Rows from block 6 of a small masked image model, named by matrix and row number. Rows with one number belong to one channel. Each number is 128 + 24 x the weight over its row's rms, rounded and kept within 0 to 255. All counts start at 0. Numbers have three digits each.
After each channel's rows are labels from the 100 images, of 14848, where the channel reaches its highest value: "peak at" is the part of the image that holds the peak. Only what is clearly more common there than usual is listed. The data: crops of objects in photos (Visual Genome). In brackets: how many of the 100.
# convs0: first 3x3 conv (model.blocks.6.convs.0.weight, 112x112x3x3, standardized in use, each kernel summed), inputs 0-55
# convs1: second 3x3 conv (model.blocks.6.convs.1.weight, 112x112x3x3, standardized in use, transposed, each kernel summed), outputs 0-55

convs0.39:073139157100107136160125125090178130173087118155172135091145154138130141127127105112109151126108145135155106141123115086133091094098169101151158120171138165125098159087
convs1.39:132128120148134160126152103093148152115104189148111089085165138105155121133150105095081142127129141144151151146121108127121127134124126124061135110125149139150124168120
peak at: top left (49)

convs0.71:132117148153099145132135146137147119155131143111131134106128111137123108134115129120152137096113139159170104111130150028110127097128151135142134096114134086119153129053
convs1.71:078109164104106130137146092116119143140136165115110119143090162111105125098126119120131137180128149130145088163103161172175126119122137132151100107121144137096172172123
peak at: bottom left (25)

convs0.92:124129129105077117095121108128140142140107068190130136128120124137100121150169152105157151157155146097124129124115115103172098155143116139126192155113135136144136137090
convs1.92:126109136139125112114190129127144124089114102179158120092124095117126136143123127157192170121109114122100141118130128131130106124119161124113131099167156102159166129128
peak at: top right (25)

convs0.77:131125179073078155124139110102154167149088099173131149116147111136119103136104136162134142133123180116151123106123137112100094075131171118130153147138119129131126149087
convs1.77:133099137127130134139161096105130131170129167137133119103135120141135147131156120081070136109129141160110175158114168129123123093124106155048143112119101184106146122131
peak at: middle right (40); top right (31)

convs0.98:118165099126094139092154141119167147137099117147166165101135150108126109111086124097127139141147145131135111142118132097113129088090181102175119092122137160113148148116
convs1.98:142142090191101172159155154164162128101118154126102124141146100128161104122109097107110147116128076126097148117093127159137098104139160119110164129120115109165105131110
peak at: bottom centre (42); bottom left (26)

convs0.18:124099123140134118105130150132143146088151112132131165094123128125107112129145117188144120101154161144120117120130128107075114146086151140140123123116127133087168106145
convs1.18:110118125148091092109108131081103122144127103097090115159129134131134200057167127158132119110123089139106141112071119113099152097127090101102106123077145122097143115098
peak at: bottom centre (28)

convs0.87:109145123160024165124093141142165113131138155119152100111109151088112118117160152114110163140121119123157120173124140116102115125152145099102162121106130073135116130109
convs1.87:135133135122148107135190127123118149086154167125134076073129132133122160163092116095099140151133160129101153136113134122106144129128143125103136112137147138144113171141
peak at: bottom left (35); bottom right (28)

convs0.2:094095145118089112150117139136124156144140138169116105112142154171116182126139109185116115084128113087125137126113115134087137187149146164116138110167119098132113104107
convs1.2:126122096154072155138098098163150102161128135102111170162096159137132171117101135119110146116120117150135187141151103125121118161102103136115149157077138122150144121103
peak at: bottom right (31)

convs0.34:128145095145085109128106121136152134125130132130165127088091163130122129134149138096088139168146117116153109165121156116206118126153161143143154140101098123122118176102
convs1.34:143114140171130136097135117126158130114104094139156133176171143125124112115129111156154141121145122133114095120138087170142113140146166113136120124115141047152191148128
peak at: top right (51)

convs0.69:145136130129133134131163093133126107127123140132144135140105125153135121118076122138128126138144143149143139131151117143128144145086137139128125125135137145055118139134
convs1.69:138163094164076144173112196153135125100126102155069136115112127137156157110125153112106132123095116091109146096115122114099144112155117148097135107140157124118071112128
peak at: middle right (28)

convs0.40:120152085124127118119146144116162166161128109161148116106128179157141109111132151125102129139116167092141193137124141108129120110091150096125147114125116166084139143084
convs1.40:158135129138096152129140106120123137164143171128126133109165095114156150140120090127118161106140086151143121110074099134138146099147111098092148125100103127117144089097
peak at: bottom right (38); bottom left (32)

convs0.51:110122201183053129138124129117157105131108164136116094114144107099159136114082105122174120096109095143149118115129152088109111096109120118121137121140136126125170100148
convs1.51:100136162081138080108152075082124135159157118124158120147140121096088147113134121138171128136111163163107139171150129120174139136106119118147120122153117114104122156117
peak at: bottom centre (31)

convs0.45:114069146135115126137124154158145103125127155125125076130126145105088186103130145154146121080134118109111161134114152103082102144082152135146115129129167111094162091098
convs1.45:070112143124108115126144109091117122172138099121140151171098115117080128104106140120150164157111100124089124141092096115127135138112101110114118124144149143128125149141
peak at: bottom right (26)

convs0.21:179148124120126134104138114128136102148124130123148112097135116137108124112117128154153151147138138140135149120164117141098158164112122124142105141127137170075131107121
convs1.21:141145092142082115120104180121133107120146124146084094125163143116129181077130124126101130119128141102087154131101175130109137116158107111116132103115122148136086119094
peak at: middle right (35)