A small masked image model, trained from scratch.
Model: 11.7M parameters, depths [4, 4, 4, 4], widths [64, 112, 192, 336].
Training: muon at rate 0.0067, 13500 steps, batches of 256.
Data: trained on crops of objects in photos (Visual Genome), 28.0 epochs.
Rows from block 13 of a small masked image model, named by matrix and row number. Rows with one number belong to one channel. Each number is 128 + 24 x the weight over its row's rms, rounded and kept within 0 to 255. All counts start at 0. Numbers have three digits each. After the name is the row's rms in percent of the matrix's.
After each channel's rows are labels from the 100 images, of 14848, where the channel reaches its highest value: "peak at" is the part of the image that holds the peak; "patch colour" is the nearest of a few named colours to the mean colour under the peak. Only what is clearly more common there than usual is listed. The data: crops of objects in photos (Visual Genome).
# convs0: first 3x3 conv (model.blocks.13.convs.0.weight, 336x336x3x3, standardized in use, each kernel summed), inputs 112-223
# convs1: second 3x3 conv (model.blocks.13.convs.1.weight, 336x336x3x3, standardized in use, transposed, each kernel summed), outputs 112-223

convs0.219 087:126122131125122112150155108063127148090127152114095082119152132122101146127109126121110106114128119112143065102157169149095089144126112153139127130122140127128101091164119130116117134152121145180152120143160113125115147137141141112124114143037128132070174110170110142119087098122147086109115181128115152138127128130116099134130111120104
convs1.219 097:157151178141113170168119116147134046121138158134100177149106130118112153117093090130153143105130134143149120158156142105125110150131121121127102085143111133099083114155078146141121133109096136172141102131150185115157108119146159123160128095141098157109118113122139107167116151148164096129117147113121137075124116109116159129125119088128
peak at: middle left
patch colour: black

convs0.285 090:158141113134125109159133121125116163119121127126125134105117062144126166138125114100146114132084137079141106151080048114097160128141171057106156112129114160120101131079100090177146188118136111114105148152122132147115134122125147152104147093129147137142170155127114101114107089113118104124130110088125141119095151159122151155117131117175
convs1.285 087:101146088082118102145097139157137135120142117093112155124127142127130078125117126115109094133125133146068086132134161148087154055144069118117077109142123171144101138135132150127137153149112159144130131112111125137107131101117098128146118131119128146140138117192128144127123165103119146130158182120093116155121128145142129144143175150130
peak at: top left
patch colour: white

convs0.17 091:123124117100127119120126159156129101109146122150122079128106146129107125144112141124141114151095145123138121151134077155171105123128135139106127139140150128153126160119088129127134115114131118141083142139135153121127108154110140101134162152175117100101128118132093141088130133108124118095129141097169158105129145130136089106114146141150
convs1.17 110:146091168119151113129124162148136161139121125113135152123143115109120138146147115140109129101116138156142147109130107138116134155070155116129129071145196131195135092115120124097124151108115165187043098145099142072128142129118182169107184113119128106126149148060116106122137141094118134127127129150127142122136138135126120131121091158144
peak at: top left
patch colour: white

convs0.263 106:117145144121140145151153112088099092091168126108140067158134070114137139120122167152092119117201123142132127132202110101111142119139113108137143096101104136091128144129102134137121126149143108119129102158150121094133132129154110139132111090115083173115187132144121087056118156159127110119141088084125146124152125121159156108121118163096
convs1.263 113:124129157099117182115121108167119153124136153128170140154107164177113140130126148142097122119123147111108125128105078145177159151153103075142134134145123129157141134121147133144080132147076125148138121119123111108111107106143138124139131110099099134142174112129139110129117143134143143105128154137149153109099118099109177145112115137132
peak at: centre
patch colour: black

convs0.81 105:120144149115122118131103166116130168113140113182123114144136075136110084162165135122146098117122146095148079150127112143087163078132193082119112142121156165103120090113077111115143125116133170131133129185129062136079134103142103179137114199099155082134116145161137122126134112112133134140141122126117097125121139128119136129124110103109
convs1.81 096:124112122141126148176118122153138130150098153117106138147130175105083135149116116131176127150137126128133068161110154158135137131131118157095095168127115133143143128146114154137176146123065132112110181056127077156146124132134087140116127101148135137100145121094133130113116139124147127103068153113159132160147128146107184120151108148117
peak at: top right; top centre
patch colour: white; pink

convs0.107 081:127123148141110135128086128141160128163136159133165138121064161138126133109093117135143165141120113140116125147165130170097125116135140142136118118160142096125172111165137120107123111122092140130173120100166094098171147133120113141096108158091120148103119138123136130160142131124117134125113155123149116129073111145151136153164100127077
convs1.107 093:095132130109110123106096118147189135122072118101131131107109109134164097191087095135176099130135153129127125094102155134100125113133138128137120144122179111099110114097150113137108153171142103127156136112104113104166124129158099092126119205174159180120157126065147168142140111108106130162112109166143102131125129143192142117121142084126
peak at: centre; top left
patch colour: white

convs0.79 092:128116136159149116106114129127117162149140177109148148131088126150134119097146144132185123130119131108140097121143156114079111098147119109100166139090121128076147141159125130084124150138128091155151122142151107098127166137142135161165154194111118093150114127158154106114152119118117145137124140078147097103140136138135080125085107130126
convs1.79 095:120102134131143121109094136114153131145160124135079142116141133121099110141131104124118124134122155150147078125120113166108124109109099140100141120133202135166108150079184143132158130169064178133139135046122134160113146143159088129156149113108102122143132135062138115136115118164111116106114110140129124141092157168154121095122108109149
peak at: top left
patch colour: white

convs0.298 090:147121142105135147183174121101136152099096189100165152113095197168149118130113135134184119135106116145128116105082110148098133189125126145101137173127182173121140104115131141149102138142163144137099140138123089161112162144122143112138127114112121111136097134140117090110155115104140134117111089093136110129180108155135150167104122144153
convs1.298 090:139117089105110086110088189111135099134176103168105131154122113107175109148146074132182113154113091111135077114142126157125087117132121152125124107129139120147127144117123143137178130147152145126114138104149178153164125160121130106109139142141137104120107136117098136137124136123148144123125155134144134118133108190107138114114117179124
peak at: top centre
patch colour: black

convs0.296 089:145119107150117140152103104174142083142158127136132128138102064124098141127123160126154113088101129109140059145108143138088098073122117098157112148091137137130134133122115149148136123115101108136088114182143143101111162139127112142115194132160125155129107130118103120154142125157097091128119121062140108124123142142133081098186121137130
convs1.296 095:113108167154150145138125097172135164097071136099124088117166141127089142110117146108132081102146146127132145128075177142116175098117129144127125106128126102118102116073149146131116114124132126103131070151102115138106137125142090145158115132106161151148179114052189119139163116126098130107119160162098147135130135105145130119122115128140
peak at: middle left
patch colour: pink

convs0.37 118:148141132118111142125190112148173108130186146158146131129076152150141096135151078137127113122157123152175137122121152117156110126127139115107144149127087139103125124132164152133134115129124128147099131162141127122108096099136134106094123178106129123141126089133069113149145136144113117084125090143090100117108156136126113158141106157120
convs1.37 101:143127142178104153130164137147146088155122141133154115131050171114114122087158145140132130119126095124084142137172175127145100083165153151123171093105085138161066167120113127126145137123125143156159099094145066166116122152141116109135147137098102128123131094135138131156105121132105127134110130133142120127126108100135138148118097125152
peak at: centre
patch colour: white

convs0.48 102:092117149125146089086133169144134104151166106156167154145106082107129115113137079119130121111141113112135110119114113159130123134203157098131137147139119115122077118151157115096122133114151162118114129123208110130112111132093099153077135131124109139149103129108116180130115129137142119087118111156098145129101148128169110183148173145101
convs1.48 113:105142133160117143125133122128163093132118103096072115110130134153143122130066134101114087114141149116122179168057138121131128116167173144127108166154110123127114119101146102105079123105120122125166110094079122128136145133184148120138110175152124131148143125124121145122146110136120085101132083121117149159155127090109134129130127093137
peak at: centre
patch colour: white; pink

convs0.99 075:128114129127102155123116114120142113124137137134150101128125145181112103148110129140163107124140137124143118156132134141091127120142140180122182108117095163115086145113135124070146121114121152154132131156155111139120130153120126132140154176128153112148104142132098130075121141112113126132136163145118133142082156158114060124155118081104
convs1.99 084:132102134181141126138110133147179140143121155106151150099127168098109135151151120157118150142126135174139085139058155117119128090109138134097117110153186161162094158124123152129144157133126140155114159073126122143139117165139136152125123107122138109130151127135105105110075141138154127134115138126130101100159115110093128123139087134163
peak at: top right
patch colour: white

convs0.309 098:111133083133166140169104138123144138113091153118109101105093138150119150128111112140176145137126117135083096121124140151114129105117120074141178162135087136101135151107141115114135152128115115099152131141120150126102147097160172119166129144189121164123062119161096106101128128131108132106122123104113134133125127129129171092096128084125
convs1.309 087:148149075129112119119137172109137083149149124129122108142186130123145145130109083125134121143167130145092177136144098130120137170135137114205156167126119081105147130133144097095130126109168134144131114153126122143113133135129156144164153186126103149100094122200124157154120112117184114147130113125128139147117126120162087108130135139139
peak at: centre
patch colour: white

convs0.185 101:149127129151147141122151150160125122108132112147128106165086137106094103114046117130144121119162135126132134112126113101125103135153155093112122099121161118132168132130107143146136136157105085129136119132133120112126118092132058111156072082122112186118132118125115091082147124119144119144136187037138100165092134111167129152136128139114
convs1.185 103:101113118128136154091133087114149165082071119104168125129156105120104084169109141148118125128131164121068134080076127143126054108093108110150125119145124154147134092129128108093110140134093123097085154149099111141101126090145147160110143133122140096140135080125138136110130135091095131134149092146144102125136122146165137154134118126109
peak at: middle left; top left
patch colour: pink

convs0.257 106:139107168148121117062119133149134120136142130131117133137089139133061129109092128129109177112118138105115135133118114148124129101130125108148094096122148077129145127110145134084143105151100114138152104133175117122140114104100140097114093124115152153136146112149118096113126116162119118099148109142117106122142128124139165115161134127112
convs1.257 087:117141137103114133087129162098167112124119087076105114102141127155169121119124126149125089128116153133136167102107171151096138155083111125126174122062140106118142135103134099139107125155111136135142119167139144167113113121079094096121151137144151154140142146109140189163135127097123155126098147150100123151082141151143104122129124080146
peak at: middle left
patch colour: pink

convs0.255 083:140155115124099104104139147181161125141147135112159139143092077170141129129101115154111111121134115089147088136116137141076105148171080056138146163139098182167139144150093082110126139113132091131100163174177152133143113115127119119138141176117145115074104158158095151097104117138136096130135173167135147129114145099131053168135084152087
convs1.255 082:121132123139137121126150136166168143122090102107121133145114147111093110133123140134090141115119091121144130116058125122123089138094136088094142155136151160157127140089144104169143164137123165095124150108047125113129164118137159140160115159093195094131143133100106116133150169111144157122104143114169163147161147119103163154101118178147
peak at: top right
patch colour: white; pink

convs0.292 105:108153149111146070096152126163161116138144147136143109127093136124155158135097157117135101116133144121166123144171142150111144118147143067099108138166103131125143127139104070142132119138120149129177144127135145113131170140145087135207123175170112122107107115141067115070105123136114180099141137099138119147103130135128119134074102153090
convs1.292 090:136143127160124135133100137141146122161145125102116157155160136069081128150136139142119131121113164117153133097112067123088110158101118133097125111118181133107100077085097124102116166134093143158133123130090139123148112095158108081127117126109084112155143126090087130152138132172137145107119114135161154144107137108136159162112118135104
peak at: top left
patch colour: white

convs0.182 109:132145153142163172105149104192123188121127120140118109150123098117108139135109139142150120106155146087112094095141120119124149112121124115158149088114113101126061119117122167121139122173107099111146113132122152148094180129128143178142136119124128109128124071138150119114127104108089138148137181171123136123113142124147101142106128105129
convs1.182 103:129137093136122098107126086132134130093125127166110161131154120138167126119114089109136123116125149135159128161093133152114101100139148112079070165127147097159127111127113106135113147132180119149092128123133151103144114138124170111098155139141131129123124111152092139130200195108156142138129099143143151145111123110142159119145196119150
peak at: bottom centre
patch colour: pink

convs0.205 091:121160153134106098110162129171136159129130140163142137129111110139113174143113158102133128092129157142117115110138115162187119130124164072137105117116169083155123107051147110185135106152131145147119149108141113134147111123148127129110139100102148137168101132119196102163137099115125138127149092097129102114091144160136142116112145088153
convs1.205 082:121101168161114124157076110141125116124134131133139148142143120080158117165133117137150095122133106146135114114127141150147169106107113123142126139116181150123146105151124136138141138131153164100130140136107150186155131130113055075144139115157068135101141153111093128128128132154153108161138142126115110147116126185081132132138170133105
peak at: top centre
patch colour: black

convs0.87 084:109105141158141118088108163138121135130137121121136164135136072098147092137118131119161135108120144101159072124119096129137119123167098125098124125105127160106148133110153126096114150094134101168112131170183055135130113154153128101112124122070131133130129112183123111127114098182116108136122115105117092139126140107123128125166125120149
convs1.87 087:131143157159144129095109099121140167121131126173114109153145180177124112137158136110156156136158139174106136153115141117118141102144120167117110123166163139154146171135173135087123117145111183149140159081103093184132163143096123107159103094100135126110176154099101108149103104127140103104134130123185155135120135123135142142128133163160
peak at: top left; top right
patch colour: pink

convs0.67 104:156153127085114155125099134172161109098083147102156127135098164158135161151079135132149139125133128131135077157126101117113116129129141157119122125132185132117083146155104135146132151151097083104096127130113151158126127130141106153137172205106143103118133106098115165108097150094131146146142166156138122133114168115113110110179116127100
convs1.67 107:110106107112155157136100063167175143122131100135145174127138131120106110112099097144108116112112138143117115144083128125082125161133133101133183111142178132142094164094112139124132139125133122169112151147110137118155122145157131130127157124128142135168174150144098146150180140138102146100106112163103133125113115106142165143157167119182
peak at: top left; top right
patch colour: white