config.toml
model = "masked image model"
stem = "single"
widths = [64, 112, 192, 336]
muon_scale = "match_rms_adamw"
max_steps = 13500
batch_size = 256
epochs = 28.0
Rows from block 12, named by matrix and row number. Rows with one number belong to one channel. Each number is 500 + 40 x the weight over its row's rms, rounded and kept within 0 to 999. All counts start at 0. Numbers have three digits each. After the name is the row's rms in percent of the matrix's.
# convs0: first 3x3 conv, stride 2 (model.blocks.12.convs.0.weight, 336x192x3x3, standardized in use), inputs 152-155, a 3x3 kernel for each
# convs1: second 3x3 conv (model.blocks.12.convs.1.weight, 336x336x3x3, standardized in use, transposed), outputs 152-155, a 3x3 kernel for each
convs0.69 107:503471495479587479492503484529545463578476487526482481499498437492461523491506498482488504492514494490522488
convs0.70 101:513532540492500504503477497448567501535543501588442529463526484483511479517497534523509525501543510492558515
convs0.71 098:512509487483541486556495509511480518521466515453500471468466507482505563491492440515503476489517500470538492
convs0.72 093:502536513523502468539464513518476479479508635519517515452490462516496535533503506468503491511480529539492465
convs0.73 092:503562588436462559477476551497588510509616513514494488507543497459488542496484493492543478475508496495473540
convs0.74 107:546532497533472521525502491496466547509460468548569543511491533525516503480495480507505497510490517502525525
convs0.75 107:503479502493507510487519523594518524493396493520444463504503506480550440513511481500475544479421508502477501
convs0.76 104:529502506511539455518507504464484524430413550409538530533465493494506462551503435493535484507499529492484493
convs0.77 102:498501524490471615493526530509495543537507480503522503486463524499536567505453569495528525490452492531514534
convs0.78 098:500502494523455478508470506509483470488495418449443519494504502506600532510516478483508533530574497502512588
convs0.79 106:475487503499469540513528550497499493458438453512518485497513536508526465533461499525551482489580493485555444
convs0.80 096:495473525498485488507509536530552450498535545491461517532494559486517526526475544484502490509498499492471537
convs0.81 105:493492511487502468495503510502431494571519461527532501511480468504629525514486480488484486515463460524504487
convs0.82 108:503531491461585484503550500540530467513610451520433442482523465445546494485511543500503500517533481528523480
convs0.83 096:479465513470441486543648570484560485446433500586483493533493496510567512516553564508508506503516491496501464
convs0.84 098:525538511532632496523450502468460520513473500468481452487518540479409480493487515485481481496467511500539514
convs0.85 095:495489492565401461542476527487482499413430472513429476487484467516519533510463467492524494461493464428483495
convs0.86 103:521467502489474506506474504505531610468557496532512451553491451500509548467555494490457493512500484503537540
convs0.87 106:506542507468512510482539500503492447522412599529415502487491529475512505527496539522485503498472538495491531
convs0.88 107:501497481461566433488500530446509487454436645494504440508502518481535448499601470501481508517507535497492512
convs0.89 096:494566506536537526507490489499538512480502566477530482525542477472524530486508512505505493497463524519499508
convs0.90 102:500504486508524509507499531505451468526562538473476503451500486493489528512504521499496492543524500548521463
convs0.91 101:542511461550573538516530549461535554426589466449501480515562484467564477474464529483452513499461511513470496
convs0.92 100:500532518456493497484498507501520491524543534504543472507510494487522473470475435538562500534566556541559555
convs0.93 101:476444469518435571516504540443454493438447438571505506425485396443459545492527545527537535494539454505520472
convs0.94 103:505478502454500493520498502518447471492499467484541480453482492482528510524530499519522480522513488512463521
convs0.95 098:490508489537489526488474529551539495474513473489446493503496519477503530488457483496488494502488498503484529
convs0.96 092:498495490574445527572496553479472528487521482531500523437453506498520558547528545510531490500511515472470481
convs0.97 101:533444494467418479496441452453463505466499568424516530503485498512466511518501565513498501477536554500501529
convs0.98 099:506514471460451486470477476510448464506450530553519486510503499483489508480502510494492548543502506513540537
convs0.99 102:480503540426458453508486507533507450462608569548485455519488474497504535481496557503519529497524478508478502
convs0.100 096:521514502546562556539573540523472472471451472540641572480500508510592573438522518514521507492492498515485479
convs0.101 106:524470529513457531456541509569482511458479604526467498517491479427485492508466482494490491485480478517485526
convs0.102 102:488466481558539480516495504476469428460527436503535573540516485556439523509479532503517503512557460535522488
convs0.103 097:542483506473472500496434508502466482555552523546500465488477556493538584548466483493517463536517531506488515
convs0.104 102:508519546461465484480506552555441472512533434475492466445518536479492543476462584489479447505540525482484506
convs0.105 090:494550523490502548462533549483417499522446476530466487522516493477547516473536484501546502490527553509527533
convs0.106 107:482587495470530520516519514559456482472575355504501495468520494534476530440500536496473518493511520501551533
convs0.107 101:498505503521516522500523519496497521462418536509502514548528499566541529498508574505481502527521517510527515
convs0.108 103:509491486553531527482433487506522506519563454582583528485464502495570476424490524491514489527522482534528453
convs0.109 100:485526541457478551481523552530544400496541465457503543486487532478473523495520507506517486527525468512515468
convs0.110 104:535579515519603508515463511646592481571535496482510559495557476450547498500498469531456520499491475509536536
convs0.111 103:466556540509568522511500496468493529466539506513456463495553487548521524475465455520521516567562515522483504
convs0.112 104:515513505498476447474471487465493453474514552442430477449558496507516522495557588486512507487455557489513563
convs0.113 100:537504471461486504520468493560483471455541481410490481490526484561518520532500502511482532481529528533530562
convs0.114 097:494491534486513666528535488509475527545488349494512446486493498477467518475520476508501491499462464477524508
convs0.115 092:489461498431464508477441502498468533537462541463469481481509515501501572505475506508539515503516521529502577
convs0.116 105:505379490488482481515488490539460548491466524521486469510487487516537566484532520528539532523486532482518515
convs0.117 100:502500500525437538483505490537476531552594386450506459539522496491498577478497508511490501510477511536476514
convs0.118 107:491490499429514482484523494543460527470408531516422501519505506524507501497516477496491517518510520528503473
convs0.119 100:492519511514480478529532544524464518497545515526529488560523467516489494446480550511490508480486519481514579
convs0.120 105:524501490513515509480533454516548458544498394459464451509461520531511479515535456494476526535500483516536504
convs0.121 102:524545495481560474523540496479452401450363483445495383486542493507502438542467481506457518495466485500493497
convs0.122 095:495527490528541637533484547517576594568550441497485504557518550522507487500446488509505538494473528527501464
convs0.123 101:492572482471507486480505413520473588521504551457449559458492533495488552491467499488490503471523582476535537
convs0.124 103:486478487447519496492515497525480483450522488534526510520495474551537520517509522510509488513532527496467486
convs0.125 103:501516496500527501475544504507527500423470511438565502521462481505498502546486538483542528509484543538541588
convs0.126 095:481504478514525478483474518516433465485480549461423454484480493536498514451478507482462500539503477516493541
convs0.127 103:502520502513508555535503473499441457481535477443477527523478482535473453492546494518492504536477491496448529
convs0.128 101:487470510552606543493550532506437466467557489549488517480512503497489519441502527524512485534513467519479489
convs0.129 105:514483477496503482494531481512478483382502526525562496495497534536520490429527469483476495490500498536582520
convs0.130 091:508511505573533543559582520404470521515504524524514521448502528485511505487529598481450458493495496525512506
convs0.131 104:486499535507474503483468509474535547487560357486516525476537460502508493512510516512516547494548482463514535
convs0.132 102:501453499469485467484514487532521532494462524519579575471484473516531505493508526492496512483520493548558513
convs0.133 098:510502518509501493513447465531477531409482480458463471498518498479531471515496472492491496490507477476489511
convs0.134 098:501523548480541526487498528540564594487452533463491509488480459502473489490471474532529494519560467508579492
convs0.135 101:506560545505574380477538519459503511443431626468494505473488552546490543477467509504524503494503515488506505
convs0.136 097:549550518610525557579554513536425468481482463553436526503516556510464534484480533495500504509510502527465503
convs0.137 103:491524504531500536511548509487510438481448421530463478491524491523521550521539518494523526486485543513515536
convs0.138 099:502556507448487532483499515494492492523473460436588562459546472477496481488483489508523480487494524478500498
convs0.139 094:534592530513538523513552534481428463433453523486473523479528504530544538494498497499467506509503497488487468
convs0.140 100:500541525448446495512471547489436486469457523445501472528497542519489509543523508476527460512502457518476472
convs0.141 103:498458506471500531511492549434472463540505479502581451509498525551423551498546439518533542506539494481554541
convs0.142 101:485470496477477479489469495561551582470519425545520510522532469458460465524538467530511467523504465507469454
convs1.69 093:473468424415545501558491561504480475475563511486452538499520469438459503468428481426504527508523546517555554
convs1.70 099:497511547534428519510556520529501570499481500516550504478503516500518489514525497558499488532485529496488496
convs1.71 106:510514524581481514524542467519601508512535477509611480528517518542529569523466469516512477400465465500531563
convs1.72 109:510548453435556511511456499490386477518489519524517487508515511441525521477506520501497563492401448530487477
convs1.73 096:444477478500497484491451452518652539500520494475577493521503485539537463532487505483462539523489555517539498
convs1.74 101:494575508509532444522527493489405481459492480514517489494482427494416438496581550497509514458478599524508494
convs1.75 112:519453506519490417500525437500471477530634513463429494471477501491491504502497502523526535515463512502486513
convs1.76 083:508440474404463491500481457447397447523464501546414503478504471488528459486536529494485559460478485520468469
convs1.77 105:478476501478405496577450472481559486482582490459505547500421520503465462532402446499514532507535506546544536
convs1.78 089:474508449478552555471540494502559469517516477515706492540521512525521674560507520515497478449485501473420498
convs1.79 096:540550506430408477438470406408672500497561511450659534507520458501480570505503533554565557511620549469494497
convs1.80 106:472484450335421407431441397489442489462524527439485489483496530448574593505500505537592500494550412513450487
convs1.81 109:551518544496507551464521483502443531461471484477390497523515501515479481480544472503495481473529505523522523
convs1.82 091:466485525506460549545491468472537469444505492498531529472492490432420397494503523442482463414486478512517480
convs1.83 099:489431445416459551507487472446442532473539538510531517477500515510550475530474515504553506533444464427448499
convs1.84 087:502491504459419471520499492498486465558479517480485540521470449486534472477458513512465511467470521488546499
convs1.85 085:522516449451503475531572469518458468454417509502489485523517516486493536491472475527532472559490498586539564
convs1.86 096:515521474573455556513505508508487597493672559470505464539541532488483461497479525520478443430483481529535501
convs1.87 104:472496513484497534525528508484580474565579550499498517493508507477490499512495488497516543547510514547517496
convs1.88 103:475489478577442550433487537461438499489457506506408485476495463523515474494490531449480462452480499506556461
convs1.89 101:512474506503454530473465433479466442477464441466413460509508498523435391541513542451460477519508558487563460
convs1.90 115:517517454522525544541476508489516535461533545505545486512482505542521534494470474538491499488490467531442479
convs1.91 102:532460486546515520542452452562369458499458517530460513454462496395480548454492470485476523529478479546516567
convs1.92 114:514493471547557477537548448504692524559600489508731473491554509549567513549524508479547459520480475487519502
convs1.93 099:505542524529501555536542503467573570440530512461451478490484467537412445494482500494485444477521467546485529
convs1.94 118:523514485491518534470513456514497520505413458539484500471524496577463285503492473472479418441483509526532479
convs1.95 087:454491521495503458473498541495497456527436492457469507474460487432441444533546509509494449517466467495473528
convs1.96 089:603490441523570472498537508481471510512512490510556462519498486434445473548461481519431579447375503458494524
convs1.97 089:482514487468456345452468497500529527518515488509473501500540538524545546522552537475482512462489531495534536
convs1.98 101:538508513497415484503488531512517515508516475551446530502523578510498550521550509458524563405491527534481542
convs1.99 092:525538490529521570486537542499525531496465536515565505498455520532516467484500504470487521477435535520486494
convs1.100 102:514572485460505520502527434558558509438537496536508517486450504559560597518467510488446502524511559562567530
convs1.101 097:548393450506430433484499488512473508434577483452544474522464513515478430493341501422543468494537485559543480
convs1.102 093:498562515494520498461443445476582540535559505527617574488489495422438500490460495535523522490489433507448520
convs1.103 091:479433487453537492527472492496526509442470495503511506472495501492570540522471476456442509514460532461450523
convs1.104 095:500455439433520443445519498521513483497577510468615497485465501538577468523526532485432538560496574521490529
convs1.105 095:470526532326525522455566482502539496533590485460491498462427494403505506466548520548525477495519492476485508
convs1.106 094:472489458468524459515493433442605453495539502447529522509466450518535492529517514495474507469509451549482500
convs1.107 104:433522468575527559543607473467515511516560527524599466482483505515520477481493491470481558466433554545509527
convs1.108 100:523454477505452520499535505491458477505559494485480498491468471538451472459486541431450450460505437469538562
convs1.109 095:480490445559466460485486436471492473456529535477552566504491418408490391472462534450543512466515558483487519
convs1.110 100:516460465604528479533529555440489492477434507467477517475471481524451514468489511460433431470469459499544574
convs1.111 100:510487534487445540482490554500521428489504531492521500465469520503643587543551485548523522520502488523509478
convs1.112 098:528505521555496504499527529499519505532519537530502504515506495561514511585499541484454493503497613501525558
convs1.113 097:471593540416530573510557463517582542462505542477574492492514524500522506504501488523512514528507555511502488
convs1.114 094:539536500490408473555461589482376527487519481434483440510456495452415480503532505499548524581552565484495529
convs1.115 097:473463474457473550489523534535433511551482503497446465510496504451485585456472486474477480476517583519504494
convs1.116 103:531561507522571510479494502486580522441461507490455491500463469529535549486627459501532486498501494468491541
convs1.117 104:477535429517566534442495521501499515556635500485519563538524507500511578543485437498506467407456505514536536
convs1.118 137:522508503482526484553537500476715494542654507443501480515522497478493482509539494490503528521495528515510516
convs1.119 093:532497478559514589476445519528556506521555488543536520506461505525599477504424479426436493488484450475449523
convs1.120 097:521532497577536504538484529493450534491541481482501468489472512538596495484471434506535523478517598499502551
convs1.121 098:489535475449492488503466510490517456509530517529552442478484474436471544496499514507469489558460506532486474
convs1.122 094:546550478572471523530500571518447484513514476476566496476394506387318387494493492469530458469510549487518567
convs1.123 101:515483576454516502511490502514479555478527554464488499515484495501534484513577474524552555517507543549504521
convs1.124 096:501495464440424543536565476531464524526481536543474538512516516503470588523559520525514503462481564531491553
convs1.125 092:504529479514469516478456492492472484481428537463531561525509532544507425523529533461465428502523473527530476
convs1.126 096:495431513482462422483472527498485461532534519490524455496486527514514488495475516467547549479539532497494486
convs1.127 105:519491523447448616417434484532477528481550510450421504509510548484485459454493548544454476420447448547525498
convs1.128 109:478482458475529497528509545528498503514511495491509479495501545547519577492558592471493490528544483504510498
convs1.129 097:507475495493527536494489529524486476534431482502517500529479512566486550498472541494520480421444493488549473
convs1.130 095:472486498520523464484509465511535515490405506480523537500521539541540561504465523531466544559506649538496577
convs1.131 106:491559477497560515465520482535369507444551478552434500494535500475475502510623454512504484464552498439501545
convs1.132 095:492535448534553491555485541537547455473507421500493511502495479519528462526502487546541506430519533536554503
convs1.133 094:456480470484488527493478418533468549453427462527384464491537546461529512520581505505464477540484523546497461
convs1.134 099:508534502593518417515458466488649505505629515522594516530506493587478420537507504494512479536511534509485510
convs1.135 097:462538504449485516506465525513613472496566522485604509523523494490499493508515524496477529512464488496523510
convs1.136 095:504443479490419334572533491475474494485491498493527502503469488468490517514445486531571528507427542538484523
convs1.137 097:547478512541455514515527530532433530463433478433456496552475529495548510530500517490489443418486500493464533
convs1.138 112:464454481522488481539504490509558491463442465464480493490486523504545603515472428522510471360469470503509504
convs1.139 106:525525481507494503507553506482485518474467499471486554499526533501534558499546517447447551442465544515552560
convs1.140 102:486447452502535503584472463449571472476423457474503497504510478534555495461485469487447496386484500513488483
convs1.141 095:487518477495547490452480523517468509512495490512459515453429468493440460525489491468488462446472543487502533
convs1.142 093:503574508532543570516445508493419474485483471505438490473529475527506563507481521483519459517515472454482439